config.yaml
color_jitter: 0.1
num_classes: 15
mlp_ratio: 2
patch_size: [2, 2]
width: 384
residual_init: "none"
max_precond_dim: 1024
one_sided: false
ema_decay: 0.995
steps: 14700
lr_schedule: "cosine"
final_lr_fraction: 0.01
weight_decay: 0.0
adamw_weight_decay_other_params: 0.05
Rows from block 6 of a small image classifier, named by matrix and row number. Rows with one number belong to one neuron. Each number is 128 + 32 x the weight over its row's rms, rounded and kept within 0 to 255. All counts start at 0. Numbers have three digits each.
Before each neuron's rows are labels from the 100 images, of 14976, where the neuron reaches its largest size: "strongest on" is what is common among them. Only what is clearly more common there than usual is listed. The data: photos of plants, animals and fungi (iNaturalist).
# u: gMLP up (value half) (model.blocks.6.mixer.u.weight, 384x384), inputs 231-307
# v: gMLP up (gate half) (model.blocks.6.mixer.v.weight, 384x384), inputs 231-307
# out: gMLP down (model.blocks.6.mixer.out.weight, 384x384, transposed), outputs 231-307

strongest on: phylum Arthropoda; class Insecta
u.180:168168107108151105135130137114115129160058160164165074185136121095122179123160102072152113181141050148111128135114119140166126140106123086165112159146165085148182181119164102142146132124139182175104139117129094112094130167120140167
v.180:134086143120131165082143157109143130126142149152108092138163106124132134142109112073086141136167097126146109126141132178145133082179136178155100143159157099122084131193087144155099224118083124133110100089164184088136099120153148086
out.180:125184087164146110185118110120123136179183151112112113017073169118126090182128159122145166124193138058151116097161116131159157111098128155142106120146123116088165170099177146118176126103108128110139111118214139118083177100083159104

strongest on: order Lepidoptera
u.24:111056082124109127140114127160139194104120192082154125107118122143113112159131150130157094174186152096130125144176110080112095116154061075126159110155080112163137135128079130113151076097130152086174108159114141127118066133147154175
v.24:143134150099090138141183125090108150139187098042088156127122155170131183098165089125110113139086126100130188143146107144098130130179160170145138138117155151157159096175121111162117148145102095172114120128136165093135137184110110124
out.24:198143169137121144064094126102053132126156089130104111145122151124098137084163196146079136150111106222080102102121155067161143162132141127139169101084153117138089178195147140166168139107050088092103111111164149071124151152101102116

strongest on: class Aves; order Passeriformes
u.81:174084102097150119118095135157152158116117097126117134112151062116134153142176118046103150117062150096114140160113154099110156126106148136135169101196149165106108116094134136108080132108139090133099127189126155113122159119099105088
v.81:119098112166107115151108058144104062130133092192128188132147153096086076125087110136130101047135074154167110055129061110133134179136084102139088144114155180116122101163130171134146137114164067105162137084114135091179109157111164160
out.81:081120148136083142137167158151075074135088143118189183109027165137130121154117110092161121113078163169121101147161115105136189161102082160119057064067112117112113149097121156106102067107117137113169090081137124146156079158171143126

strongest on: phylum Chordata; class Aves
u.244:189127142153122098112142142089079125133145117168134112126139162130107131127114112121133100133086077107109145127159064091112182148130081195151100086104187119111088130075120166088132098131140160196133161097180189152162113132104092086
v.244:094128126152107126132129138102115147149140093118129117128109159129065166143181117117124114126144075129114097098137123082165151117104099091087156140112146131087130069104148132098156200127151107168163121109043131106184212172111145097
out.244:180145087098182109180132147160088068131134098153166152111094104104175137147133141118112163119147161166128139091127165131177134122126152229150092116128150169166171145069129085185152125175102124071093178143127105134167193164151132132

strongest on: phylum Tracheophyta; kingdom Plantae
u.230:155066165131147109091190090095097145134149158102149153127012094138128107108080135088158173134179146142104146154118151103162118145137182156094136149147158123086158099154119081163085106099173102180120114171187088088092136174148136078
v.230:134133100113082031111124120079134088160135078165173119134134157146149056159202136114109164127109115108122135132132146087131125098174093105144129102097126120082146113168115180062086138146144157155130185191096151209159096137117137122
out.230:084101120145111106197108131124147138116140102123141085187168195119166154105102119117200158120069135127158117079166103166131133143098106100154194096166141105085106153109129134128078104099093175083077111136116156116161169136081115130

strongest on: phylum Arthropoda; class Insecta; order Lepidoptera
u.53:171073153107135119096145118179150118130193135070071132082174157140154118154075142127189157104112062100069115124163160112168150159138157123095177174136164131143131051118157164098113088208186145125163163152078064142102056145131072184
v.53:127144255147129112119108106169128153116191117171109139069111166092144152076079140169194126071096094135188110184137122183105171149112122158093149116141065066093178202163101136112174078170152146122149132117117117069157123151114102127
out.53:105114125101162175093154116119148069163062156123175130167102106142106161108198083104079152125177101119131156169091154070109176122210108110161164092090170123151065145041125084204069127102085096083149139176134146123140178084071157170

strongest on: phylum Tracheophyta; kingdom Plantae
u.83:083129127129146180146089178050144066178105123129088098151126100140132127172099150064104117172063098138182087148155136103162147157180116141117154124140171119144158149120116080150079137098180099108144125161197157132100095150102165124
v.83:130103149095105132122096198184166112099232093091101102119173125160102094118097114163154113081129120151132072111101141138101141148156114109190133190151135170163127131112120150176121120124141096154124105162153131191152169122145150112
out.83:153113123067145039142101090135115130116131210124126110130182117084131119167107145162156162116118143135126135124188120128114115169181142157116141133112148136123102154206096098068133118105163125154140099078183133146117156160081137134

strongest on: order Lepidoptera
u.142:074132136143157157171132130178130172158138212068147096170128119126112151161112168088098190135139186158120077130101191113166078134111119062159172105150137094142139134056146098113083105122132112190150110127130078118105109203090133159
v.142:172159132155184070113126198183132208173072169204153108096155148103136131152133075106140115133108119158117169111111093143107103147140124093155061147099101163109137096107113164139164180111074123169056143160171122103162155151105114126
out.142:142126147130177120140124107146169159152117165125193164162096155133150102128171180125152120138144086114113084149131134061163127131107140185141125144167145153078101083138121100118137102146188149097110123087163094064151136140221160142

strongest on: phylum Chordata; class Aves
u.13:126072063211189113091077073147112070180137157121123173108122137129095150099135167090142167191071142126157083114192148132121167136147101128091189133125111161124070170161154181151090116142154133135080165161097077139164129130124081140
v.13:171141175123111117073164116178132082165095106182104119168103151124104183106134139132163090165107066098109140152135141158163120153111107064109167127158133148112124186111103091112091139119178123149109126100152110076129083088110099145
out.13:135118108049173122120086058091078152102175152183132097091074148121152076147196159117097121117135156140116208098061100123111140079124098097185128116092122127190122131149136156083176095130143142081127132101147096141093115121110142112

strongest on: kingdom Plantae; phylum Tracheophyta; class Magnoliopsida
u.25:094125117135157165162133110161123086120068122132137158148130117145145152107137115076101052149078080105132169151146115101147162108181141140127087134208198137101119115198130120120100110123071126143106124152179093168132082181118131135
v.25:149125152112138137159102128101129125140122103130106127151101140136119087117165147142114163072136172165100156151180138094125108177126094094122115169160096052095131126145166128169140078069113155171189063121129150150061192167118105128
out.25:057135105098101151063137117076103099140104115144098077165181149096163150148132148136138121171081169156167193125157168136047099108156091115124151112090104106113143113169095185161130152105120179077161169136144111117117088072123066114

strongest on: class Mammalia; order Carnivora
u.163:152168136118082100145138143171140157081117108162122057114124150128140116155138135120116036157116119136113141097090128112168134104097063188173167125136100167155095092173132109146076139146172157112092136143151110105092079177182127133
v.163:150137154147069125178072127105107179086152105171110140184166112131160143152170134110097143133127091172121136071117120135110180125114039104130089109144096137119110100099099080116165168196127068121146127138100119128130171109140098071
out.163:117111161057120133164137132059112147123150162070092146156073083101083087121095153096170081081162122120136158160123023110069162151136133157101165118053189124100160164087121172127090106139125153155093131153171081095132120103111127110

strongest on: order Anseriformes; family: Anatidae
u.341:160194148086096146147114133073099125136123205081113080135135143169121114139114068134131131130121125145126164103085130121175122105129164192160139145112162136157143108173116063088015110165153092085125101138119123118146064103109083161
v.341:120136144116143105118120149071147124093162162091169146168146128143143137120117105059134081134126148100158112151131144124152078116122187164143136127088179133103186128114133138166088124140105120165120178189106169112170191099158161104
out.341:144127132150107167131097075148137148103131124105128144137140147100098138061120151116154104111089118130128123090109111102063121056113099140176100116203150074149109137060136122087131102117124102170118135109150156072116166178133132131

strongest on: kingdom Plantae; phylum Tracheophyta; class Magnoliopsida
u.110:143167145135112105180114158095157178146166144114175172127126084125106129136136172128164162113157169090150100121075126056156078091146132129113105091118094089129123169100124056138112134173145151118153117139110116055093095093102110116
v.110:121124173184164160079119170146089084145134105122141078114196109127086150119156087126096107129174141140107128132149093080048108163135170127166094152189093096102067116153099103054098112105131106140085072158175131127082135136142175141
out.110:087132050099150140100150114084076125149102166168094150122108115130131105137170121114133065117114181151085169182063127145134076056139115128114129135116069169120148142105082148127128057127146180093153103140110170105154140174195177115

strongest on: phylum Arthropoda; class Insecta
u.324:114141092127091121152164090088141111181116155149144164145110149104175128168076131102190083106133102098134125140126141159168127082112112110136111151147156137129043076122166085114111116160147088143149217087131151162113141157149108165
v.324:091148162119113117132106200185092134124120149123118192124103154186111126134131085158114137144148139142164129091127101168125164121155120128150215169119135153099179097163155125188205155145110140161188119112152170097156141169129094157
out.324:057150105125095169088051131147188128139179128146131093108154088093124141144143130055063146123120142083196112136108184136106152151096128108122113150105178098155156103059111122168149218055130082089115136128135105139101169135147138105

strongest on: class Mammalia
u.184:076143121130104149109142124135140099051150141102207024143139048127084132175112176126174096151090136173151096100114193151170191156116119132141066149122165126174185094154109148091147130135119122125096152158173188139067105143191108116
v.184:202133094157161050124125146077116099136133127124121152205116097080131154122126134176109193090128177152089181131150092122154157079094110156090106123106161122131110224121073136204171179157192138096124105089124151133108146139167079088
out.184:129164140110108104095073135142131144116198121128106146100114105138096139159107115127135099123124118123124089139140162139113165081145103149161138108092156131119125085099130186116144115088065162135086103156102126092141189110078165179

strongest on: phylum Tracheophyta; kingdom Plantae; class Magnoliopsida
u.7:130125102086107136100135152093101146072139130113108095122078092127155154106150191112113121081079218117139127131107109134106122088151142161129094155076088110132147123113162139123068145132184109121134116096116050190133108103077167128
v.7:145160101135073050132141123051135081136109125138143133215108125151135146104122111110144174147100148116176196146089145115064137100157068143151177108163141144133097141132086084086102162098112155122158120131123107145132136100182158147
out.7:138122138137104127148141079152153089098131155102083147100087185135112115147109093107130132167172063157083112141153125147100141117097137172141125064125115199107120142140087182091115142130092147129126129139152147124092179097154088083

strongest on: phylum Chordata; class Aves
u.11:136108085137134154175155097097151115104177108139160101119120122166089089104143162146181121124148113136182193148119143178067133131147103113108073175079122126155123107140120067102127118167138166113108100107163161082160118098163151102
v.11:119142201142103106150099124109123073119057139140142091177172150134106103042118151135132165129142119130153172124100143137144053084160092106120154108075132137124193157160124119169136151129098092162151151148117222129197122135154115200
out.11:088146088078125150157093182137089154115197144198092141062086109107114102123089097058167148129163168139117085146053173131111119184166129105103183109095141083156108116122125123150121147144124138123127156102106087176082142122066166126

strongest on: kingdom Plantae; phylum Tracheophyta; class Magnoliopsida
u.310:142124128089086124140128176126174144074105111110122120125165140135145146142123142121106103178184187167144129179120134109087188161098130117162100142131194171102131099102127138116116117139068086120154128019152110161070107141115150145
v.310:082105126120130140142140106098124170053096128108085123128198194154171192131107127142148163074082147179122104131145140108144169164102138121109118120135164096117093155175163117163146082125145148116078148108121108075125090145141169123
out.310:135145086156203155167187128125123120195096119102168185089176092140117097055071114116193127110141089135144082126133122160137153161153129108084151131118123114084124152102082071101098106098138166147123124151109124112131114128116083120

strongest on: order Lepidoptera
u.51:151164114149125101074164139153118137172143164176117112115138106143150153152147115072188215089096062125142195099154131153122142058146119074097144190108121126126111090122130070125101157156112056105115110163159111176117098186118113111
v.51:144115119169119122153091104135137117110081174153124100099107108099141122162127148122132089134128203196085127122167201174133086119143079072090220140152140109115148091239121131180134139088074164120176137130079141119113120125123155125
out.51:097187187106142131109138144074127114125183133097045153094110134143103146112105179152126145101127170106149097185153111075131121121116115140152106091179150138154177058102118148092113100142100146152109146136111116096069128093151166077

strongest on: phylum Chordata; class Aves
u.174:176119100080116168183140088154183075075149135112046105168110098120089071112097112125119096070167134098140185114138141090136086142145148110111093136119137137128122129157119121127098137169136162138101096093122146166120095133091149100
v.174:120102083135141125133098113124178133159124099139113114101128104069117141160119147176123139141167172146162152104145073082117068149176139200113079126164155119133142204080131143168100098090161085159134122111130092160192200086115075095
out.174:156126162167156127103164091149104185086162137119171165142187055116105113119071137137144139114132127159096134134098101166122085095069106196095163115129142122061112128159173170092125067162100097133159152134151129071120145159097160076

strongest on: class Insecta; phylum Arthropoda
u.366:155177183167162131100163149195137176107133152139143077179175097132147175114136157105140091084116148140128127158134164182176131094138129176173095153110104123131125135158110064104105123159078140113063136123124103131146119097113096136
v.366:151081131182159099078138122104078123155147146173164134103067196167105149109127075143120161112137135119090101143121076152111142126127132086134122085123147172131109146178140109153152150164109149192168090184121142117116132162135122106
out.366:126151117118123144187146150106101100171170163122138128135086114096138105149092186100126113153131159159151146114102135135125106122080087142109073093056115104123071125172146153113100145108156184123126062142118147135136131120136163115

strongest on: order Lepidoptera
u.191:145097158121120126147110189142159177092124168112130083150123113118088131127108153122123128145182090064085151124111123173153139117082124165114142124128135105069161092044148166127173173122108105106152118145118105096202144184172133153
v.191:169157120075170145106148153094139168118122083165136172155141130141181160140165136106128117180087142124101094099129091091154155150145108095161100148142040087188099101170120182142110089121116109114103108124133172108154094147128113134
out.191:114133122131136192088144144127150077126111070118124117114114161148068153187121128097158105131110115178135082146168192118116198095142118118141083147082155138085137180071112092124103134134156123172164169102146094089098089134118166204

strongest on: class Aves; order Passeriformes
u.203:092125074087089085162091130112144118152101210132137083120115147117142131144191085094166108083142103071099122130129153112123135147102115151160087118104114103109130077151049106186119185111152138153145143141110206139120130141179186150
v.203:148102106115083082160161175125124120101074156141056155090096084088127076145140118088122146156184048112115132102192090129138103117166064147152131102142105113097130080120167127102115119121125154114102194093133136129066080156127143118
out.203:186157068129106119126109141129189110088156107126167107117142128150171088087149140128150120176164182119162137140138058191089167128053165158137134172080143111121053141113112133120119144175119118185159134120096116147148131136169109108

strongest on: phylum Tracheophyta; kingdom Plantae
u.39:145080119161155163132132122113137168136122108044098132097117119187146084095116085092113108139079140144130077150095141199131176133091157145116141194135097119173126068071116182093154161065065045119130129139158112094091209129189122141
v.39:142123116149145127128182118144140173152120168131181090092150135169138119121088089109129190133178136076084150144144134160124152149141191075136127104082105137173104091157071125068115115158131036096111124103119101158165132101132090155
out.39:154167078092166092112134101083117124168104128140114100090103116147093176079134142141187092202165066125102176112141122122161133107183109116162133122144153146168110105108160124192108214129168156161076103129114103119079131126116179164

strongest on: phylum Chordata; class Aves; order Anseriformes; family: Anatidae
u.213:101147094107151124162133055069118136185105123166108161119136111149194162129181123153128108095103087134158105080097106108106112180070077102185150071113085165124089128073181167100131144105127140089140104101124175170130190077083125134
v.213:164083142122169079100174085120123122102124138149095165180186110155134139110112110157126139166145168113164145131090163109121123124155155219123156138045082130132084148104128097141140117151078093156153164130175094079098054099143101136
out.213:092158172177107096124142147137134081159087160161134131152109123115157111096083095124112170159148122131116087096104083132153101144147116090162090144100115127140136140121134111089118156125092172128139169128175140169116095170185069123

strongest on: phylum Arthropoda; class Insecta; order Lepidoptera
u.289:082111123184181143166113122083134151128105143116139164074147134141085138118130133179124081167176165076085108139097107166074078117113126114155151176122069138154120099112111148135105120123095169172100121144163107137076120125137094121
v.289:153145186119087156129148123081131111137112162122126068098154085120111125110144109141088135091144118214113131111140152144137127167177118100140083080079139149149141130118170135168082098064163123179141113120145116082141092107132132153
out.289:174112160158117161171147108135149123135198189131106094101105106161127154157080181123107098119149098180145145143101067090126140131192166098096118161171129161125070127097111133114141083123138064128152132173105129109151147147094084167

strongest on: kingdom Plantae; phylum Tracheophyta; class Magnoliopsida
u.12:160090143082117077123113107123076091141106137106121126105105135125149147124104115103168073128101155120113129108160113070135093192091152137180122133102182089074136117158139114193128170106187152152123088069160156142079109124130142152
v.12:105149093160130111101129122131148143096130126125074142121114101173125137104139114121131175093122115153080134105148066125140125087172127145118129111157137075135087141138196088114153114113097141107091124134105119173110137122094127157
out.12:125150139186134037151131146166144145177064156137120106184129160112156110140140154075141152175114102138150105153079106138104115107128149073115086116063107179096165142132106113148116150069112150075105160207111114125113123108134163136

strongest on: class Insecta; phylum Arthropoda; order Lepidoptera
u.185:194103131179118112172119121071152102148127114156141089141120190168133153114129084114149137064137085132083194113144098105181113147118181119094114111104194186164085121141093117120168211090095138163154127134140054122084127120179165087
v.185:088083129081066111152119119130099119086039188149102105136170140104087079108165125152176117167140186116112123101124088169129165144162188117152116147164118111124142121188139201125137139119088110104107174141178184157125147184169143141
out.185:103125111109127122115152084165103140107088111125130204139164084095111136115194119097070188166108139095161118141153132147108157138145159153031052150130070072138145112109149148154089049116135140191205070126129078120138152114093112135

strongest on: phylum Tracheophyta; kingdom Plantae
u.316:173135169117131153086116123131141139157079089065131180125148116119104107182108115126126103099131112110106098091099117120107161186060160118161120137085118116130161134070132124171123148097165135149121165117046136130096149149143097133
v.316:120128074130110108159099159077096082129121131144142076188148148066148097120159116130144143153082135117122122084166089114139107113145096079113192069168120189101189206166129182140147126181108160115122075107111192122138121085117127165
out.316:045131081153135167085140121110065173132093174133143134183094127184081129116143172118159103120109088095102102153127084142159104100151122068132145118066114125109115113105143141140164133141149179092148123096184139116124082120123158157

strongest on: class Mammalia; order Carnivora
u.1:126149119151080089097115148155129143155142108155145114123126090120098187133144109147153133165146116107123153134080106110098161125057109116094145128165139126128165104109129163184137197112146133142139142105195083125137113106141137095
v.1:093129105152140100100089122074116091083120183113066151141148124129105169066157136092111141183116097154082163095209153168130117199135120120146143192231123096130125159143129159101135167092142141178108116113085176147099109137116090119
out.1:117132178089159142177110094098107132093156094092110153116098128127089172127098086123189110211143149145153181145159117089089165146122125110172114101074169177119135170114141128078200119124069168082133122162116103097160109131156163101

strongest on: phylum Tracheophyta; kingdom Plantae
u.270:125101171081113097137077075162115154117133118148059110150081150116168123141052129108144142081140159136128100193126129124164130134152134139151139111150065128136132115133124095124131164106098066193134105036104177148115142184141131109
v.270:148066081103134082149128161099086140107125116136210159131117079150141148153110127132146103131076141143151120123107139134146126161116100143088091091106153145105089173146116041118150140095095144141097108127140129136174103208175160106
out.270:099111077095125111151137146084121133090128124050122230165163154147139070073157120070128136149087133184110064152057126151126201176165122126159182134126139094093137161172093135132063131163069126126182144175108168158102104091168133117

strongest on: order Lepidoptera
u.257:127207140129114151156111160068076100085203176206122146073130175130088120066073106125120139130105094123157174109157109090123120130123118139134110048113103108174112129166137156114157096097177118125163112106104122134156104131162127163
v.257:160124090097153138090135117166138172162114155120182118153132126161120090151165102055139132114196130113144138172132110219125136081177141132086144144156127135122092114197082173109164121106209066183096106123167121074122105166149126131
out.257:083118117119139127079136096204134132150137147208172083097157090168125138113141135139171108114187120158114084148124133096128069207099100091148135093088172073087112152133116171105161124115176124119151145148086122120157105114139144130

strongest on: order Lepidoptera; family: Nymphalidae
u.173:104166145090200143118053114096174121156072082123141164140113119067108143091063121111135116165172140154170126129080104143136095098141127088156135091111094162097118078093102150093106117145090151087151096077129148119143136117130179164
v.173:139075148092154132151108136164110095133082124107119100178170097158092129139119075061106148145166139145164112101114120132163057120104156172076107107096117118126175135132115205157101078145170132164141073143204138084160153170069159109
out.173:096102101121121150125181135114073133104154112166128100152094150174121147190129051068170098125123140112140120150123128115107115129106157131222175070162133123119181169120138131179162163136092107117144173177109203106086107127146160127

strongest on: order Charadriiformes
u.241:086147121182103092110128174165115163126103119100100129122136106107130085113197121146057138053103085106079105146111140086101132124090104164136148153152120156155211063155141115086122101078104073138146151172115086168078137100112106128
v.241:149156190119113191086136153123153123128149113145102158105139103174175124114145097092162117156111145086186127159132105105076105194176060159137183136137149109158034162108126172172089177172130147149108067132129136064136096140083150109
out.241:132154105144165145041108129135183167135097084107137128070170117152172130114141148118103149113090083104150171153162106133113180173185153128140123144132139175066132238102136123098107142166097163102096169089174121146071118168158132116

strongest on: phylum Tracheophyta; kingdom Plantae
u.373:137168112153142088137113133089150115105100137171075102103079105140170092150136161162103077114088129098193123088133087131115086100102136136111128134101084106149070162136201087087119079091158219156081125096092115094115135090101161102
v.373:113183129102177115119147197159108076127101127163060142049157138165137140168132161166162111115132136135102132122208125141120081161102125159121133102149135104189087092117084127154150153153108131106062138154108120198172102127120127112
out.373:169089165163094095137086060174162116114177077138136100128080149151097145080160138149173155089157145117134124063113157146086140108153109115130145142136121154134155138175136109079094194095180103092128163113067136139139100110100158148

strongest on: order Charadriiformes
u.338:149115162137095115139150092140132122139094191157145079248153123112138118177139129125099101132162153031148128118115116085107100150137100136092098122147085149152164128185071089150097128140173114121167157100100148130143092175152141129
v.338:104124131117150111112156117103108086119146151089156114150177133121086110139145188079155169147121095182102057079102161115178122099093126107186122126129149146112159052109170147169107094090162125091161167117135156128167049119104079163
out.338:093171129129112156159108095179163169128114155120087119093150089130147149092161111130120143053043169130126134081072102135130170143217107136137160088126127148062097112087114125189100105118062089137183152134172118102148100153192120132

strongest on: phylum Arthropoda
u.295:094134141136100144088137133130198122174176129196139137135108174191162164125117138167148142149079164144083127169084120153134174103131127135162157133151127149102089113166104160094135088088056070130094062135144155179139140161166099157
v.295:177115108179116156066105065140181127113106085119180132109152104121165097169080085177165163128086141170118115122148128066177058129146118143158117136078099138173133143092123134108124171110146114152108138143169128158132122074126214092
out.295:123074123136143083077103134115128151090152084098131198151100101137132114121148104087152089093163137084160119117147118168094178172188119118117132148096128103129161175130118079080106148104158155096137142155093113084098118150074114187

strongest on: phylum Arthropoda; class Insecta
u.355:047123144137176102127088133080095174118105116144128060131111094156148115113160111109128113079125101135177091196163114150117112096112132140119096109154067109142124152126140105122173124092160141091109133128094143120101092146128134217
v.355:182099159102192149155189111091144146143118144131155088160101124148181148156178104104134061132139150124092104178131108182136152187054066103108109125137119074097158138110136164205132065115113149089142194161155099146175123164081094112
out.355:131147113105145176164137101121129223168172135155164143079162090146155129151099134138182078100142113170118123130101095064117106157154175126197167157160089106123104150170139141142037170161069119121157105111119125119135171100079161081

strongest on: class Aves
u.368:152144099125148093132082131103083092112177113122080142137123157069105083077171153076104117091068137077174090142142148121187093108135109154140175113098114129132147136149124071215114151125146059109155112115090178152087116095098083168
v.368:125140159128086115180190126125138107105080153092099150175150130085144118054138120096129072108160143130153073116159165116135095143121100145134121151156141124166102071141059179123070107123160130158156066172120137091146106095135102085
out.368:128049138130177142104164045064131127172118201101100127105113111173093116103111068104197096136137080104093127145136157175162142130171142167157121133122094136122107126062140159145208113141182136098118181143157104123118140128169181146

strongest on: order Lepidoptera
u.361:110121137097109141129136096162118157138120109163184073150142127152149128176145048133145099103205146232122091113156121123095130107047172079136131091078125112160118214131098142133183133135147123107127119147129144178103100124110136148
v.361:093109142173129095121112084167158116164151104094108189107154162170125105117099130143135167109138092074090154129180029156187076164118136095121120140164153130110141100074090163132177169151157123147108119156127113156120155145124079111
out.361:177139124119123146141104145132135156144054074112147149173149118113138124087127135101134140103167119132177095109126098114191112135122089133142135152136134179091133064156160121132102155134146102097087099114135102152114127087117163077

strongest on: order Passeriformes
u.175:097122127139190086157171169156122126141108125079113149108081112126121138135139089101188146167087175132105140137108182130117082119156069113089110097142180128096116149118177090166130181186116081089062134103095079149128133112114152205
v.175:117183122101134154130147162089085071166109153141121157119090109135153033140071130077171195088118110150202176115139129124133125119098203140135087056093102118090128104160173172105154085141104155127095139173111156106128129129152063140
out.175:142120138126132036141145124103160081142155089139144134170113085109135114073149122158108107129117158122110085127155063113114158127103126133086050083152116152134137104093097153095124137197131180125099124121144126084149132140134126129

strongest on: phylum Chordata; class Aves; order Passeriformes
u.246:125138139144152139206149155109184016104175136093157120125105108167164187130122135108128167139106123184148108149125112131132181185108150200139126113134109089158052121102139142188176142105101105148131176114104171112138143143132156119
v.246:130195192147069121166096113186107080134085148108093142162181132120159149099086105115085117147098110126142130088078132097199190155166112089085093086064126117155167081117154138132131088129131137159154131126168125138050131120091127126
out.246:124124137155142113162118095189169176108165129165149083114159124170143136113132065141102098156163161092139109124182112142083089103078123132192150152141128130049098132129163121129094120145156124106137179184122106132116095161236152166

strongest on: class Insecta; phylum Arthropoda; order Lepidoptera
u.258:191149114162169103109072105082152108129140135167128139185082161185168156125105151146145129076108178155136160160087170115112147117136145139163189077195095126160128114143144078126143115145127147142144172202133079104128064170123156150
v.258:090178115103070135091079132129115142163105148150190182150144096141132178092086128158179107139079109113091155165181140128125125156147183111094138189105089152124138151100147141125123140144092131117118121124155093105156116060151154135
out.258:166101127123127130150063122126126066143141151068096137158165103066072114118087133137121128139135036100076115139154166146085091171142086122089093139161179138130121096081121168177085047103162066111162127222135133143081138129073174129